A small autoregressive pixel model, trained from scratch: 3.19M parameters, batches of 128.
Rows from block 4, named by matrix and row number. Rows with one number belong to one attention dimension. Each number is 128 + 24 x the weight over its row's rms, rounded and kept within 0 to 255. All counts start at 0. Numbers have three digits each. After the name is the row's rms in percent of the matrix's.
# q: attention query, key and value (stacked) (model.blocks.4.attn.qkv.weight, 576x192, the q third), inputs 0-95
# k: attention query, key and value (stacked) (model.blocks.4.attn.qkv.weight, 576x192, the k third), inputs 0-95
q.115 108:107129096133084150115139130119100141118159145149137098107117091097144099154095150105142092138128094119132105134100113122094148098110134151095095144170129114119111140156138127132140171116134114112099153136164145171129147123125136112131145152083129178161146117104154119145143119097130109060
k.115 094:110120100122152082132186126080121129141201114125093136102123130093105131097164151123188108126137131141139110113117087107128130161149123157108093148170161133159114143109134142117095143119129122076104114126118170129128145164140151157134133121128124129124098106121120115162144127113176082185
q.116 102:070152127136141159125087181146124170100135128180161090136133096155126085095120114126132111132093100117146097110103146120119090134126121133107143139153088138119101094128123099136122117089121143125115150150153095153112124150129153140097140143093121126094089195127118100155136119145182120096
k.116 099:114141118148146143137093141128110112125156109105113110151145119075142161137132152121130134141177106134119099118179146156148128147131093137132110149117140142139141132096139100110140104168163155129140157096127188079147120081128129162161130134107177118089137121121147090103125133120118115158
q.117 111:160123086125128160150154162172073110168134123091075130092143138107161161142143097119103118131106157100146114109134104091093105130135121085091121108088125124157129109154144103123102137079145118125104128158129152114110132163096108088113101126139138100136129143135157200130164182118147151163
k.117 099:109102085151124140124119136134146135137088128120137146129125106137092167105144119110154112060121177110093125109151143197114101119114133093163146116097128117097074136126131150164129139142158156156139138108133088116103145135126096118117148105153174151147144144117102133153134109121109129108
q.118 100:167091133120118132123154154129124119165166114131181135101171125120148116081119169131125134124100168157145120149123137141187074186143185116108168151149099132137073150132136161145118139116102172107137155156123094162096163132099116142146094128121125114105140156110113158152159124123124167128
k.118 111:094114118123114148136136154143125126069184132095080129074095102135135161187141089139182128116112108153135143168118127126111157169104099119115153152097120140119110130136097062111162141126145167162123109126122131136120102134124108118154133121138128103113150097147115121130142129156158162171
q.119 096:115139123128168115182134164102132119094164122142141132140136110123130105077112120154157145127082109115088120115102105131109123108111161131095111126090115102122109126137150142156155083159143124129101104129170117127088126119152122123169106186159122155130108123102164129139121154105167141082
k.119 111:121150084156138136103138061127125129120073129172098131161133137121109094156113127102129131139110172142113117103167149112201164128120156173110104137107089087141119134119107153096062156126079133138152126110107140145142113124144146121143158083113136119157164145154122145168111099121165141140
q.120 119:109120136137129117142086154149143133090161123135133081158086141145127124132133147159090091118184064115086102148125144086107098163106152101125132102156131112126106107109148169173119124111130150125120100141105143175102151131126127127144093100110122146173134140108115118128164120112175108160
k.120 105:134133145084111127150129147120132122124127156089169164151124123129158085116097085161128114121151163154093133134107104168146115093122097128133125109101163097115112108151150131123152132111178121114100108208125145130137134124104102152134120130140147115113147138089123163101114135112116124098
q.121 104:115110101145129168105159167111155111120129095129084110122158152143109089167180098143130154116152136105157147142110140101130127120097122108126138094129122118082103131113119127125135125150132207106126134200135134140192137137077066130137125111132079123140103160121111131148151155122154146125
k.121 101:150140126101119114152053140131125139113143093146143109086136139150117087116144114125160112112141117150117110134112128108128139110184124160151139111147120116158138122183085097087108114121102092138128107087122100126123115101148164115132118156142126145108089138137149116134125111121140169138
q.122 105:137142139137137148159161095175180167134127120159144128085143179110130132169134115129148121137136129121112156136118167094115197185128147056109083131105120143137123137174143168116137128110145146130185157133111181128130127123091186080135141118117124098143123108135124148164127169109137137136
k.122 106:137143140151121104103161107170123163134136154135137109146136145062112126088119194138095150147152114102122125131128100093137114095126128143144101117165140147143152183105137171056158093126157128135105119119142105121163135128117140112115155109129124114132115141137171135129143118126137089130
q.123 105:157131118107133139093149087106125150125111161118132126126122133138133160172139122102139123138147127146137097094104148148137126112137164178129109110115108107136141143078132147083159128125114133131114158145105175126105128139088136131056142156164141141084132143161100110095093145148128103147
k.123 097:142117096135168118083118130115119173085156119143095135129158113084116084128156077129145105136131130144124125107105133124152100152139162188122130147152134124139126130158152127088117140169092123143153110094141117140135118127125153133152121125147115120163135153124176110100112112136172085104
q.124 108:105124114133116071100134161114105142158148114146112076099115132178165078087116143154161107116139134102164125133119108132116120136115113155148135127107155137121159133133122138126133113135113111123105136150086143165146138147105122096192124134098149093099129108106132126141112160140121152083
k.124 099:170130102140102100123113110133137089147079136163151130136152099120098136126139093097151148162145134161105129124127111109136147119145155159104126137135125119135136112137124111130131143097111103098173128147147136114123132098088170159129156066135151129127119067127136127141103166129179146119
q.125 105:130130124137076087117117155139119130126155099117100126115089087103175189119126147125125127144115172133098125131126159146162128180115123090176117133176128113140087091130093119105132117106122152130124125207103091155132104148151158123121133132105115142094122172139104091145124131086125117170
k.125 102:170175160153119119160171145118132088150093152137098111110120119150144129119078141126156122131109118115111138128104091086104185110133128136121125137114099129129127163135127179098143132152115104121127103162115092187158118104131158134138122145129112150130125139134152137084142128141126177088
q.126 098:102134148127117129116158159115113155133140150110142114133124139111151139129123092137111136159179115136115124102108125108120090152121157126088155118139098142142164166121117125147106099098125097104082079151119147125088129113157133104130145137132117089143138133121130098124136100133133115121
k.126 098:150118141141097128124189154207136118138116125076143148120125139125101103125188171124120126140154104108144129121094080140108097117132105053106145142121147141101119158147125096144127093183125172111118116104143099126152132146106143133122116109151125137121142099129111106104114094140139139073
q.127 105:117136118145183147164092125123137065109136116133129095117132146131131113147107114147119121132129098102099123132145096166119132114123124140081126124128097145120119112093150149143128143118172159103086104118111093180163136144113119154133151080158132120101134139115128089084151074192135120151
k.127 106:112128134162071136082119158137122128097124083084105141081111084134133140145142137170107139136133118129114138143131152088110099108124138124099125130137138134154135118112103108129118105095133158097116102126123110128115126129179125124153118109153127124099144109114108154148130152143147154080
q.128 113:098149112147112145183161153151087109129111108113112146117137151146117165120134143125142122151105104102121167085168098125137147135098090114139139105112084152156131138122123141083166119091123132099099147107161150151160117103147154101139159112111143118120130085120112158099106097117117145119
k.128 095:084148113160131106111160095133118106128124125121107078152152153139105091124078131114161110179137140112149144087114111131109135117152117144080151121140137140128135150134115099136107108111143147164094115115166129134148107114152150123150123149107099154095154139174151147135113133097101109115
q.129 087:077104154093088091095113145134134129134115139133111141114124163129100121122107123121100121074104137120150121125127147103147095148131150079146155136130115118126116101108109144140089112152135108132148171190107140109102131160079090109084132179148179100103098093135093141161157167085138126089
k.129 079:134160129167161126153108161161162154150106109111102123144142117120172108115133133120157136174111135118100139118122112175125079077109113131134147147117137122125173117113124091127150168160153191100131097129145104184159128119131109123155163115153112108107162182139107112105153129149132153129
q.130 107:129165106137138128149159139131130125147128086114119108156139142141131142120136156101140119140137144100124119128122145149114133182098149154151097136134098128150161145110176114111104139079137155116081150137138123129172152105127159114095154135101104166071126140127116106144112095156143143117
k.130 091:145160135132114114117114134115138158133132152127140127133151121140089124125057170122135090168119126134145147142160096141115080118100131089114081159090163123123136125124140098147142084098134171117108162098128129100208159107118115123158156119102099140152132154094136120143134116135138116090
q.131 083:117137131130146110105125133129140159100102096129092115116131172167154110169107168152153095136143071117139140121155121115100087145106129121116108137138116124128174161098145033117170117111144124106096118116151079120102162120150069121143120103114123153124114135134159141120126155147087128121
k.131 081:145105122121135104139175156108079116114103125119076133118109099117118112169130060136140163125103112161123154130094121156122148091124122146145132118157125105132181125119087149094160079097154106120127108145138148135168122121127119159122088122103102153143130167129152136161169116148154123135
q.132 088:133103146138097143170097114169127162163165136151130139157155141081129106084151103140127106122115161120135098141130115182109104128133138126117111085162116135133178164131143152116174113103144102134140140147128074111124106144117100059142113110115119123136110138119138106155138143108121101151
k.132 087:136125150137124150139114144157152122104118148134123119113117123099156174116171151120109120170091103148088120138154160098133164163157147149109163114180143134175120131124106131087097181120104134114103134124090088091151152120141127168138157076121147097102158080145160142133112144132141115114
q.133 083:126141126156107112151166157164119120089170099111132110127111141096069181090120055165160147141128173139108122111115113122113111102133133096167113140090111139114133122143115129090127140109132113116117087087161123088088135127129118145148129137131068109144105132142107114118141153115139119133
k.133 079:130140148181167159152125116103106178134164101073121111070123135095107102145156117132137127141136127135115135142089136129104092095113097163143129206132115112148143146143149143126091108084126130121139147138132135122118104151138138150115106118114080146125143137142139150114138126120156138120
q.134 090:132124160155108194131154107160120122144130166160135146148088121083121111113163138119177127125139130149142157134156128085119136131099137114131150084149128118130125129119161164111171124132151056134129168095119169075120136126128155096136117166139154140149133110139107111129122154102176152099
k.134 090:108091117119152129114126108124118072127145162149123113139164184111142144128137150096118123138116197110171110149126116121183131109126133138162146145134139098088153113103115137095113103162126139116116124101114170134147120130123123152118138135157172109120124095176133137141168128106099121155
q.135 090:096139172119109136111097130137144097112115139103143137134137130126108161115143085125098168122133074180128132141120143175100136087125104103142171121131144135109102148149028160131156166129138147130118094138111105194110118110126123102148144158119111104140137117124162124121157152154139153141
k.135 104:120105142101126128117138129113156094158138152129120130112141129147116133100129106114111126094074123150130138141109154139094147120170115138142165109153123146117040143112146157153126182106139139159130124144116181119107117148125125121124118187118157109121151145134137126169135088100130142140
q.136 100:074115133094087169080136145112101127115165146120160148100147101132121106162149117108159130125121096176141116137114096082117141123127169143103122129162182109116108097165119108132120147134146091145116126091110143146088085091150132164149098155151124088139136139128121174158118158127168100148
k.136 076:134097089116093178138103108115128150082135118132106125109139121125133153114132092121163114104128124087102155102123117111139120130156127129094134169141124163075153102141118159125108088164094104138100172143114129135120097118124150095125090139148106156129103115153141119089143162141111087163
q.137 097:108092122128145125104102166127152200161129165102117117107143166101092129117156143126112115120121099127088158141160097134158077114142149176172139118141116103111150168095138137132107144105109124117095156173091084158163103198114134119126124118125134156114161115119113114105176112144094135109
k.137 093:103121114152140111149122129142117140099123086140113105081144171154134145193103153140135105119148124095147131113161104144173140183101096135109138124156093107132167151136136130144098125121148165145155135131147118115106146119160144101171132112139137135127095147170109137121116098095140118114
q.138 091:156134130112156149150119116125118179098110140125141127126155138094165116116109090127119182136153132140086130128153135117076104121129089153190130139115142137096121139122124120113129097134157127138153117111129161127133157128144173088101094132134147102134121152143115144102115185087121128127
k.138 109:117169135139154128190127162167096139100076127110112121158084152122099101103097103160149131145120126112169121113133116114097120127136092096147142124092121143145158144118126158125120106153083157122127133122164109155159165140101095145146147120120122144157111129140107127121117115102115130111
q.139 092:152127171126132140116181139108101179157098130125116158132086137134107138113145149097130102121145136120087139119130116135114107124122140111183141161183120126093110145122113144148174117108129168134148141117067146155132104162092156129152127151150114124130083147121098101118093115143148127165
k.139 097:179102130109139127153128121129108121126151130164118174143139123075123077148152116137123138136137143101091116117123140140136153119124136133120119127107134112121149101140083153123114178131121087109135148150173155103112145125154185145156127149171094147167111128127105137131110102040121164121
q.140 097:116122123139113140138118065142149148130115095083150157132105144146104128118086167157121105130127132198129135157120105152095139131183073157124120118143093105157092161120114095092124157139126128092109104141147121147119138153122096110146127121146161138121117155116108117149132123134114125099
k.140 098:131142138100110133142100144123130168141117126111121122112137092109143155168097096121140128126148141106179120093146127106064117089108113137143098164079131140145102140097103153169120109133130112163144108082174111101142099117128077145120091094140164072129127116121141109164119145084156131118
q.141 092:099116114096139121139131124134107138124130112160140125130108080123096099128126135116141129169129142170126104112119166114115112152140129151111087122129120119142125113134132146092105123152105136091111057114110099145091119154155128149108117140125124090117166085134110119092089166131111101112
k.141 094:144144126097164111153106135109126181123115126096088151154113098105160143105090119120132117095122153128153103119162115116119158112152078115160162163125180148138195138144107148136158140139086166137097127133145150104164101148165150119143131106115109120130153064115114136088155130128129127097
q.142 093:133121120155148131117090166100103113150132113141155086116129166174144104159095151113138138132131148151142114118141098109127106115117136161100154117108121070145139103124188119149131114146154138103114119123143156113122154128095129112110117106128145139140072108111140132209131150139183098109
k.142 094:127107135111101111102160085137110082081140135136136115144136097158180147136110094168160134154137135135069134105129154138091136094139144149125112142096118097124123110170108135127131126156154103098155113125124149135154088118099141125127120144178138124118101199117172131145129135126130114128
q.143 095:138130166130136141123126114122141138130127163159135099105170123097152148137109121113137103140101155150113098099107079138138162130159114163130143110105111124173133138131162112152089159082092129134139128103115136095097169119126107105103152082112147102122124113138134123150152196152090095162
k.143 092:136107125093105128177167145118156087085119156113097154125115135125147144136105139117167170131136090110113123140102135140108151178145083144124105156133155113118130100142134114117148095154114115112112121120088164117154127131135092124132130137085099115132135126103097136123108141152120084137
q.144 094:111112142151104096110170100090114154154138150155157134123118158092117151126159156137106084115146152118140110115112092109078114113112122123099102151122102156120126097175084129111111101135123129100144117120104137090159138129099134128114118113137121126152155157144150109067137165158132084095
k.144 093:187115133121145118095085088114143175156150135116187138091127131152112093107119202130105125105149129114097125119125128122114077129136108128131093088090144125150118152114084107169124159102119144157177111152086122123102147121100116114077110171109116149129139115109130139113148128136200120115
q.145 087:094140109140117166128108118132098108110115118111081122109139173146130105152115134102141148125096097079161139088141116159168082100100091128100146150118117132178140113148133102157149129105107118144071156108131126161133121079158088126105137115143108134098111105146085091143147111147129073097
k.145 099:151133136140129108108116129114116133160141113112112148111113124124093073142104146133115128132164162121128115108122120113135089155145141124126102110105189094095148123121128161187106132141143117112137070139143138134149115117103124155079103147123137108130144124113138125101165164118129100130
q.146 082:125115101098145117121117139097106141122170145143155147142110102146119116105133125130134108082153147121125129154140089128148112122149135133143101085124146147130119116096125110152122118151089095112136102120097137072139094126106121146091096118121149140114128107155095164119126124135138089136
k.146 091:130057132105116177089096118095106094149202156135152094151153121150143119140155083098130119122141141122139141153169156110157138122129128138108144139165115134064128130129120116148169117133102140155156131120115120119140107134113110123132080129149136094091121136157102118158160151138114116144
q.147 087:134092139096146127101157139121163140095166156111119128130136125133145158126115146102134102140198145138136119155121136093125120094068136105131126148108112149094108142190126111182140124146129145138170103098107140118151136118115124142134110123142110110158128126111088118122105101150148085089
k.147 082:124167164172105142165108124143180124115118079089131124120131123068139101128172136133135164174097161105124146110124144128109135160086191102116146163101119135171155152153113155120097134117137109146138154113143139124100107127157165116106144124091145109110141121136161151123099108135157113149
q.148 089:158120102105141109101137110127163162157133091121138133167114146127183096129128158156092111117120110176145128123082135164098118124108134149128116138102121106090121114118111151111071107127095152129144124159150146140099124125124141104122064117110157129157127125113097158103121131132136142157
k.148 095:131128140194116155143119095094118135138165155146090089075163121078098109185122111122129113143101118107118110100093169126143166043143158125138117149120136093109119111138176114137163110117165118106107117170155146141148122127160146121132137147145152086121139131178112153161116100079100140131
q.149 090:102126162147161126093143133109108153108144161170111099140092155137131161079105125115143148114152134132163111163169109128152128154084151112067113125139128117094161135124153150132160152113151110116146174145188116148149112132137117143109124145101130128124172143096133124158113093133122123165
k.149 091:081107135129152126132138141124156147117141171150158102140117121150071142125092132119142149118117102142137146124102154120142109185123175113102170099148170100123132129162130106118128127132098195140165142135145135164083132104130128119147111129105117138114113124106103133114096153104154137142
q.150 101:129117125130140139140142130160137140152096127107116093150110135157127160118129128139139097123127146128127118132113156115105124130123094113130152118142110155069131139166122144143163099097141144155127136140185138146123139134131144102170147163152127110136128160124167109138135072167129135093
k.150 094:171085138145123119083195139154160160172173084129104145140085138113117112115126136144135124131136132138152150112157119095134148136125133153120099178133164130122151126106181147139155154159119135116124126108151085141104141126126135142109151118142151123107143115121088109104130121153136167134
q.151 095:144069161139175123102144098088129113142110138113136145140091145147154113154118124092139113115099131151156127122146144118125097166094090156141155089137135127130109125123123112126138146131145097129149095175164143084081111144145142144148124146171142133136162117120147145149107134122120116134
k.151 078:102086125114149145140107113110120152164161148147090119114136108170141130152101130123119129110107128132167151150115180096158134112131141181108131120163132145112080145114146147128131103155148102123152121138127166170103129132085101174126097160198161137125136101138146134143146132143100130159
q.152 081:117153144137095073150151134116151128151136135133139104145155126164137151109115172130114159100100160155116122126096131133111133132148163113145139120135153077095106115101123123115118172137115135097153126155128121104123147134145137140140140094070167076130155092122160150140118135138143112121
k.152 121:107186130167154130167090154157126110116130071136163145109131120122097132090120140128159151170129135153113115125108123125119088118092123131119118160112124136146129151106106132144115130130128159128138121149131099149172123111136171127143137145098112111125140162116127115136102099105154116103
q.153 086:117131130141145136165105110148114118150156138155161136121124161129142113092145137099129115113115128147104137118102093135048134108135147128116103137185140106135093082125167127126120137119148104116135147086129131145067155099180112135120135139145166117149131126164146182131123096106082148126
k.153 095:114133124130183126131114142064151114071142166093133136172152095121106103113146135130144149122134136164126116128116106123103131145135150139168137155119147115212165144109106145149122166152119113102161141155130092118111144140153170119162134144102161138075084132123134122086092140166110145142
q.154 095:127122115145107071144128151126103149097120150106108122129159164109117151101115160107163122123152149138178098110107100157155157105132105130149122150171165141124140116101154116116078107150120102130158105134142130116159164101117141120094146127156111150093112139155107119122095129128131080130
k.154 078:164122120066104133120155088144155125143116116090108184138103112123157117154125160142132135111129111126140124162132123152135125087145089136135155084099130133150132142127132132151169101137144123106148123118116112110101131149147114138126143149122112093150138122123157113147106137131142095188
q.155 094:118119132135107162138134122149176180122117134143141122164169149103163128129118129121136154120155141169174116109124126084122171135160149107120134082109120127149126099155098154174138116090166111149155084089128150126117094167115150121092126114118103103142148124152158163153131154136142161147
k.155 096:096111094171120165126129119133133132119134152139155125152126147106109115099148107134156132156118125150102130111104128078116136159152121142116138106158107112135119140102111104066093130141146155135045140134128121160144128114118148101151140162105144115162169128148126114079134148124175176124
q.156 096:093110109110120149130106094103145150164134137145153160108143103175157102117109128122130162155150104148127151136123124122135170135119150143159114131092134126134156121129150133076118107111104116152122119099152126128138068119119099134142133134140150141152146044145138154103133117103172139131
k.156 092:105157120129097093127173136130175139124141135076135111100154136136070124116133108123124112170137128124155110102162085100120137110137122119109137151142132170138154130150109160155108137115168129134094151145080116134120137116176092101150169161135106151133102150165079112094114156107180136131
q.157 087:143139155102151165134091090065122073135146148132113132162158158098138156124117091133118136122147157110096148168182111124117137091154138119090152082136101139109109134126117179133149129095146150135168165142119142139179146147076107101146121114175101153148142120118123116145116126134115143113
k.157 094:113114134163142103172095148124071111134152076154083091163068102123078105095117129125087107170096148145196095141168121141133134109123162166122133131170135114176124124116093138146120157128132119106149127104108103117136145139112184111106160092147151176168147118132112148157122143120126144115
q.158 104:132110163118097129116103126190147126073101128115121127137153128134201085120100096157139129123094144155156119161132178134112116171113137110081124140135164115158127139108160115140143069091130127106130102120085108137100150139133156135120108125132116139110109130120113108112132118108169108129
k.158 103:155120193170140070160130115142088090185112109110139092154152128121098120139124125112097121109103120132134158135137105139085129124136129136103131090165142142188128149129118162160085127115120111120143101139180112138177115099132131119164176105118132122168134178108136113118125145098111124155
q.159 086:134133162123145158127127115153130087086141122158128092129121135135143118128149108133133141155116156097128157126147103133165161147167142132128160107189108133129130185134110114111188101115129139163110105136135127131150140106132168110154137139087086122131114136097131083112157151124089156141
k.159 095:097162126111128140169130087109115037147153136118119139129120113134146126127157148142107113085163196160115129148145133137150120162098124139133152086156158113126107124144152153123099095132105131127115116111129115102103118125096155135102127131139138082163104113134126159164143132134119166149
q.160 113:133156109156116105122110148148109144126115133102101120119139144177141125135150112107109125122124089104152132121137108160146153146145151120155166098107097139167129143125135093099137125077107115131119145075117127081117096113167140100125177150129135166092144140157122139096116115119120166123
k.160 109:138201148177156130152111142142118143124099132105123110179149122098092155139115118119138127156121120104125135080186123170079139136140126119148130145106115118147148179115117111142116128062159109177125149105136133118129131167165143097104147143136146136110127132173115135126118130113126150074
q.161 100:095126100158132075142150138180131131135145113101162109157161118170100125116103136131136119122172116139105114142096075078108147104149142091113159106143145115102092148124065151135135140126133144127097085132143159127109140102141133116094120169142132075093158126145134125144134113124125137102
k.161 101:148128092116122098132124094131139067132108147148163127065181096136110117156108150117126145093098149144135123131092144131158129140139137144156121148167109113178120118088150104137136139124148092110111129162152143137125086110166114133122143119137201136098073099122118169170131167113109158108
q.162 106:133176108128139153143151122147105128112098110161125117160126142117126121086134138102159130146135120124139134105124134167110149122126111109140133153123130144173144113171177141093134154138156120124082126088113119137132169111135133089105145103189109128102132148138139120106072119126075141113
k.162 099:122156119152067180127139119120105151104138111161111110128149187090108136135087167121156129174103091125138151109152116148142151091122109128137125157164108129122136159158123127117123135126138177144141114120147131128171108145091133100152115097144125120156133111148132122136119116146098122142
q.163 087:118112137065113130115124121148127094142104170104132129171106128159114113172111135146136117137119146167138113116116119103131147127110116127108130142107138122090103141150111091130149096158138091127098080090085125179113110144121149097066137126170175087142133115121149121138130165133117115166
k.163 098:128128100145149077133116099129146111163139115176118095151168146161097112112139129111129120101113148086107119105133121132162134217058132144150112150129117105138168176137092134165105131094110135144135122127142154147180130125098126127149157124093106145074112151143115153138119100129159101110
q.164 101:174104097125097107133177144108114156134156113115135142183133093159084121120112121117117141138129135127116113142142133102158125099109086141129134123128121123106091158117162130119158130182076153117136117102136145111145113139126171137130135126113104105065115113124151157164132142123133088135
k.164 101:145122118106173137118136102131144109163147154086168141108140114132135147148123131125148148109156137128117107129154168193138179105138093103051127112130140135106146106140145112134161117136125139120159113135095121127124158078146097105146111148132149139142135118105123163106128107116124139151
q.165 093:090123142136077143070138121122126122124141158133123110132161109108093145112086102138167103114131136158104102143136129176172143148142143148171117128155104102117105103090163184154114157151100163110106122124131144098093128118089122137121128130111156128130152139130093145153099126126103156141
k.165 106:139141178144088175119140161146155102152129163168082148121101145148114169068171112137129113109113095171169124138105144132101149149121164128106108142130147128110151108144119124124146091184123122116118134109117135135142159135137100127118072161133105105111120162136141152108129112172125138133
q.166 095:154128111127132133129124169127113105140132135105143123168109172146165134130115155112126112137152161142155106099127132098151169155127114103129162089122115132094145130126113083128111143139129125112170159121117168103132128146084162167154166126144123087106158139157123132101098139133140103125
k.166 107:141133099177157139119090113135112164147101169106147136114143121114164160143148108125160143150161116139138143105140126138089119098134125111120135157104142137149114140119185128130145153082149175139160102129165131145081145105082139131137141155110119116084114076137130154111127121152132161114
q.167 099:137153123124162074155160171114123147134123121094095129137130094117127121158140106124117158159155169132107134124113106154158135122137124129134129159104082118116148130147187142107129165160164159105177119137114169129150157095139145139076156129127143136076091139126081119096105131119127116102
k.167 096:120144118131115125169170121152112109184114152134115101132134138094118118130128140103104123130084089146162143112131097101116124116119108129121133125158077130176109183101153111075107169114110151112088153091125122120131090122135156070116187119116145133139109126148151109115103156083091132118
q.168 105:098127172130119166100131132141127109124139122135135128103109124183146130098162118161139134120114099100138133133103185119175095140146127163108112158124107105125133129148123122084172147156104140147098059142122129124124133091112095157176113104135168084116096121105158118175167112149097098169
k.168 094:151135132150180146106115159138080133209083140113154132113137126116143071101144142159172123134161152146182115117122139155151103128146133092138119120137128126088124118112137168115107137151140130136127155148138153149124148130142072143095116147117141088131084112134104138129069131103096151127
q.169 098:102147125109128133111094149124092126121159102148086140114156138178144148138156111164152130098139161143134121137118154149090076144069122141131147150108144092150149154138145115131105111128146142119108130107165164125122143110137154124112130147112150117124127110122103136137139141132148102127
k.169 101:148130108117137178135169119105109139148090129149154132128139124147104106130112149118175120128117154083159118125116140129119091132130157131141122131141115117136080129165122121104109156200151136105129164135151142147149108122099129133140129125123141175117116154134113127150099180130136116148
q.170 094:143123109136122141145133104146131103126163140136112106118142109103118123150126085143171150108082096120159115155133171121114181178147116139127126112138095152096121141114125102175153132160108111092133150148100180133137096160163139111157107136132116101119138136099101102092089147148110153126
k.170 100:139145135138083112171135106112161159166162148145141158127131127092088131124124148145121119172153109089147130137127109104141126087120081117132149144130149115073124122118130087167124094103129151110114152095153149176108115152115164138078122161117156173140113133150122150149144109121149127135
q.171 106:194133169127162137183109120112158147135123118100135100144140149140136087137116114148143145111131192122153116143177138169095120118098112113127119151091130139118094138143156147132125164138147130082119106192118143131149136148111102112136133109143155165136151088130108106129129135134096109100
k.171 112:108143080135151138145111162126104149123099172126128140162134150125125153123159113128189138131146112096146149083137141128118115109184151145146163137140135134167134126112136107139104123127139141112120130125135132147094118122130172148167103141115121163100119117160169138139122120091166142116
q.172 102:161128155118118118141143087132105143135121157094075103173145168183136123159164085132121121133118121109144158095171123106123146117105099137132152097122117149162158145109157188116124127134136102152128145104136065095130118108105147137147160144163145159098124133142159125057090134118109145122
k.172 102:132109124115115130158118159118171127110147150095140134145122102098133127135150122148127096139115144108163138118113103140149087085140176136134102133113133143135166127183094116111144094148099123141120108125119102149117116129153083103112124142172111082129146144119087132134134093135175105150
q.173 108:089164104119155113138141143161130114102151130130142098158095148133107155101111122134145095124105124133165095120099172122115129126135162136148071171150107119146129143160138127110095115121174177089077163158125104113111167187159144167113152117105103147119157116104152123117149108134110085135
k.173 111:132138126142120131099119100131104084163140136142126117139083117118111141128146136164117143132139127091091109148098172079148120155135116108116140150144106121120131150126134138079132123141104141124081116184128113128170122145124126122114117105136124163147152125099119124104143193147143089133
q.174 100:116138135137156131133128175132137123115118168131129125117145109144188114133130137137139119129146138131117140112105106153177104165152081200190133118121129104109127155099178147108101106112162145132145104105145147186169130111121100134080144171167155102110104145104126102123141120146112100147
k.174 102:164151136072152122142153166104113128120167159100129084137149113097078137161125131113140152117100128085124141116144070151133101110168136118134126101143174104072143151135074138108120133142131124107142121172155112097142116163097110113144134126122115147125073124133126107155117136116124100181
q.175 103:111144101147142112130121111099118118160188103150126108140132106097110106117138137138176149135052100141109128159139102132156134131114073110095170124109087105100126102110134138111131138110101160119123123130153115157110141161119135130118139140116164124139188147122115142109173133122123154136
k.175 104:100087144105129130128129136099141130151124173167077123143143157124139124102153125130106099129155130114192147162152106091142161144110112142148119139129135103135123125120146167159144149135128107089113173159102138099131140136171126136127100146114134165067128078133088138142118154159136105135
q.176 100:148105117115137128131141143058125129118115146129152123126141121147134149140147098146108131164139183148092119133108109144122131132089099138112139118151114105081108113138165139144167143139133133109134096158095111116159129114115119131087118062125125107153101170124121128087143140156160093159
k.176 095:129136148140154099129131119139132165127102162124154142125145105141152131074110156125116107117115111123190156123136119099170098112112135137081137167157130151140143113134157181112129130135137140112094126133137137074153115142176160132123110122082125070127126131120176117105085154118150147161
q.177 114:190126107118174101118090100128113114107104107120135168152122124144131156134071162108113105131152091135105101126141159108091134126168130112131133123129134119135136104098107151116111155114131121132125174149151121130149146159127145090167108115104164142110082128131127152141144133108117198153
k.177 114:115125171149105109083127064130146108095143080174100129126128126131097132155161091137125158122169177184117126113119103130121149186080064119133110139112134132129083106151131096154116094121127099112137100064117141142136126111093120123119128087136090117108142102138139150114139163123101117171
q.178 101:144144105139082102137115140092127132123109131123126118173164142110116112122097164126104148165081115128112133134120139118164127088137124153126126166154136105131137119148183151137141129147141149100142124127124100158191153121115171126133107102052145138126143126121120112112123137131109143114
k.178 110:141150086148118165095097095117120160160112113129126113082138135125129087109110152101117117118104098119114144112150157077166112142120141097144107100166109140139104114087111124101130138121153152119105163136143112132090114129090161152156136189099127129150124145139129110135139117147117145126
q.179 094:163100113101128154131151129120099107153120119146165152115146091169164134142103119127091121123108149124122152143110127125107138102123159139110151158112157110057069072113113132201144069118123120136156122095114131155129105169128119141159121146125116074152131140113103161108134128108156084177
k.179 091:150149108107151108140101134162152144120134147100178153113114153166121149107105156117116159155162080129171142133138119147116127084116103116140154108103110124173156159088137133114116194094139114146128136071092175095127128119156169077072138187108120137113117132132137108126137092119126136104
q.180 101:186154139137119179138105144116128092062134144143127098092121129133131136163130114110135094121087089128146140101156157129094136125123140123138167208139101166094133184140145108134127114107150159143135124133114128153112130087127161126139142159100131136172130104144153127139132113109104151105
k.180 088:121119087095101136126080129086122129112124121145148173116093130111105058106166140118156147134140114200140132153141142141131118097116177153142084168145134110096115101142116120122111140141112120103170140112151112116117132118086157156129087122142081119136138165118136118127133110098137067151
q.181 113:169123112118169126120103130068130122104109148093129163140140116177086120180105125103144147124151184122132123108179124154146111136191159112131135096139144127165133131126158129106129113121122136142117175120121123130157163107154165123093152109092138116097122125141127146091111088147084106130
k.181 095:107125116133088107109106151089122102086160142067208134143112151140139148115109106153156148114136088160119122144167089131115097163146156151177153117166113115057118107138149169136132129112117148112130118146155148144130125123109124187148101154149179107078127138113120147096144145133129124136
q.182 108:107127110134125105149136095084093114087118131103128116138137147145135087130139126114175108148142170121124069128132062116064182078139170131115127120083131136145111096156127087177118111127104081158170120138161177166119134121117144108142132098147132090149101126123131140142116159113124134117
k.182 097:143109098111117144130161093137121148130141149124096143084108184166124137147161167139124114113121135095132135147123096120147156096110117114113122105078132144117148122127117120140124165082105147140129163103087157121137131113109112126153114134135120168120135118125114125116157098171162134134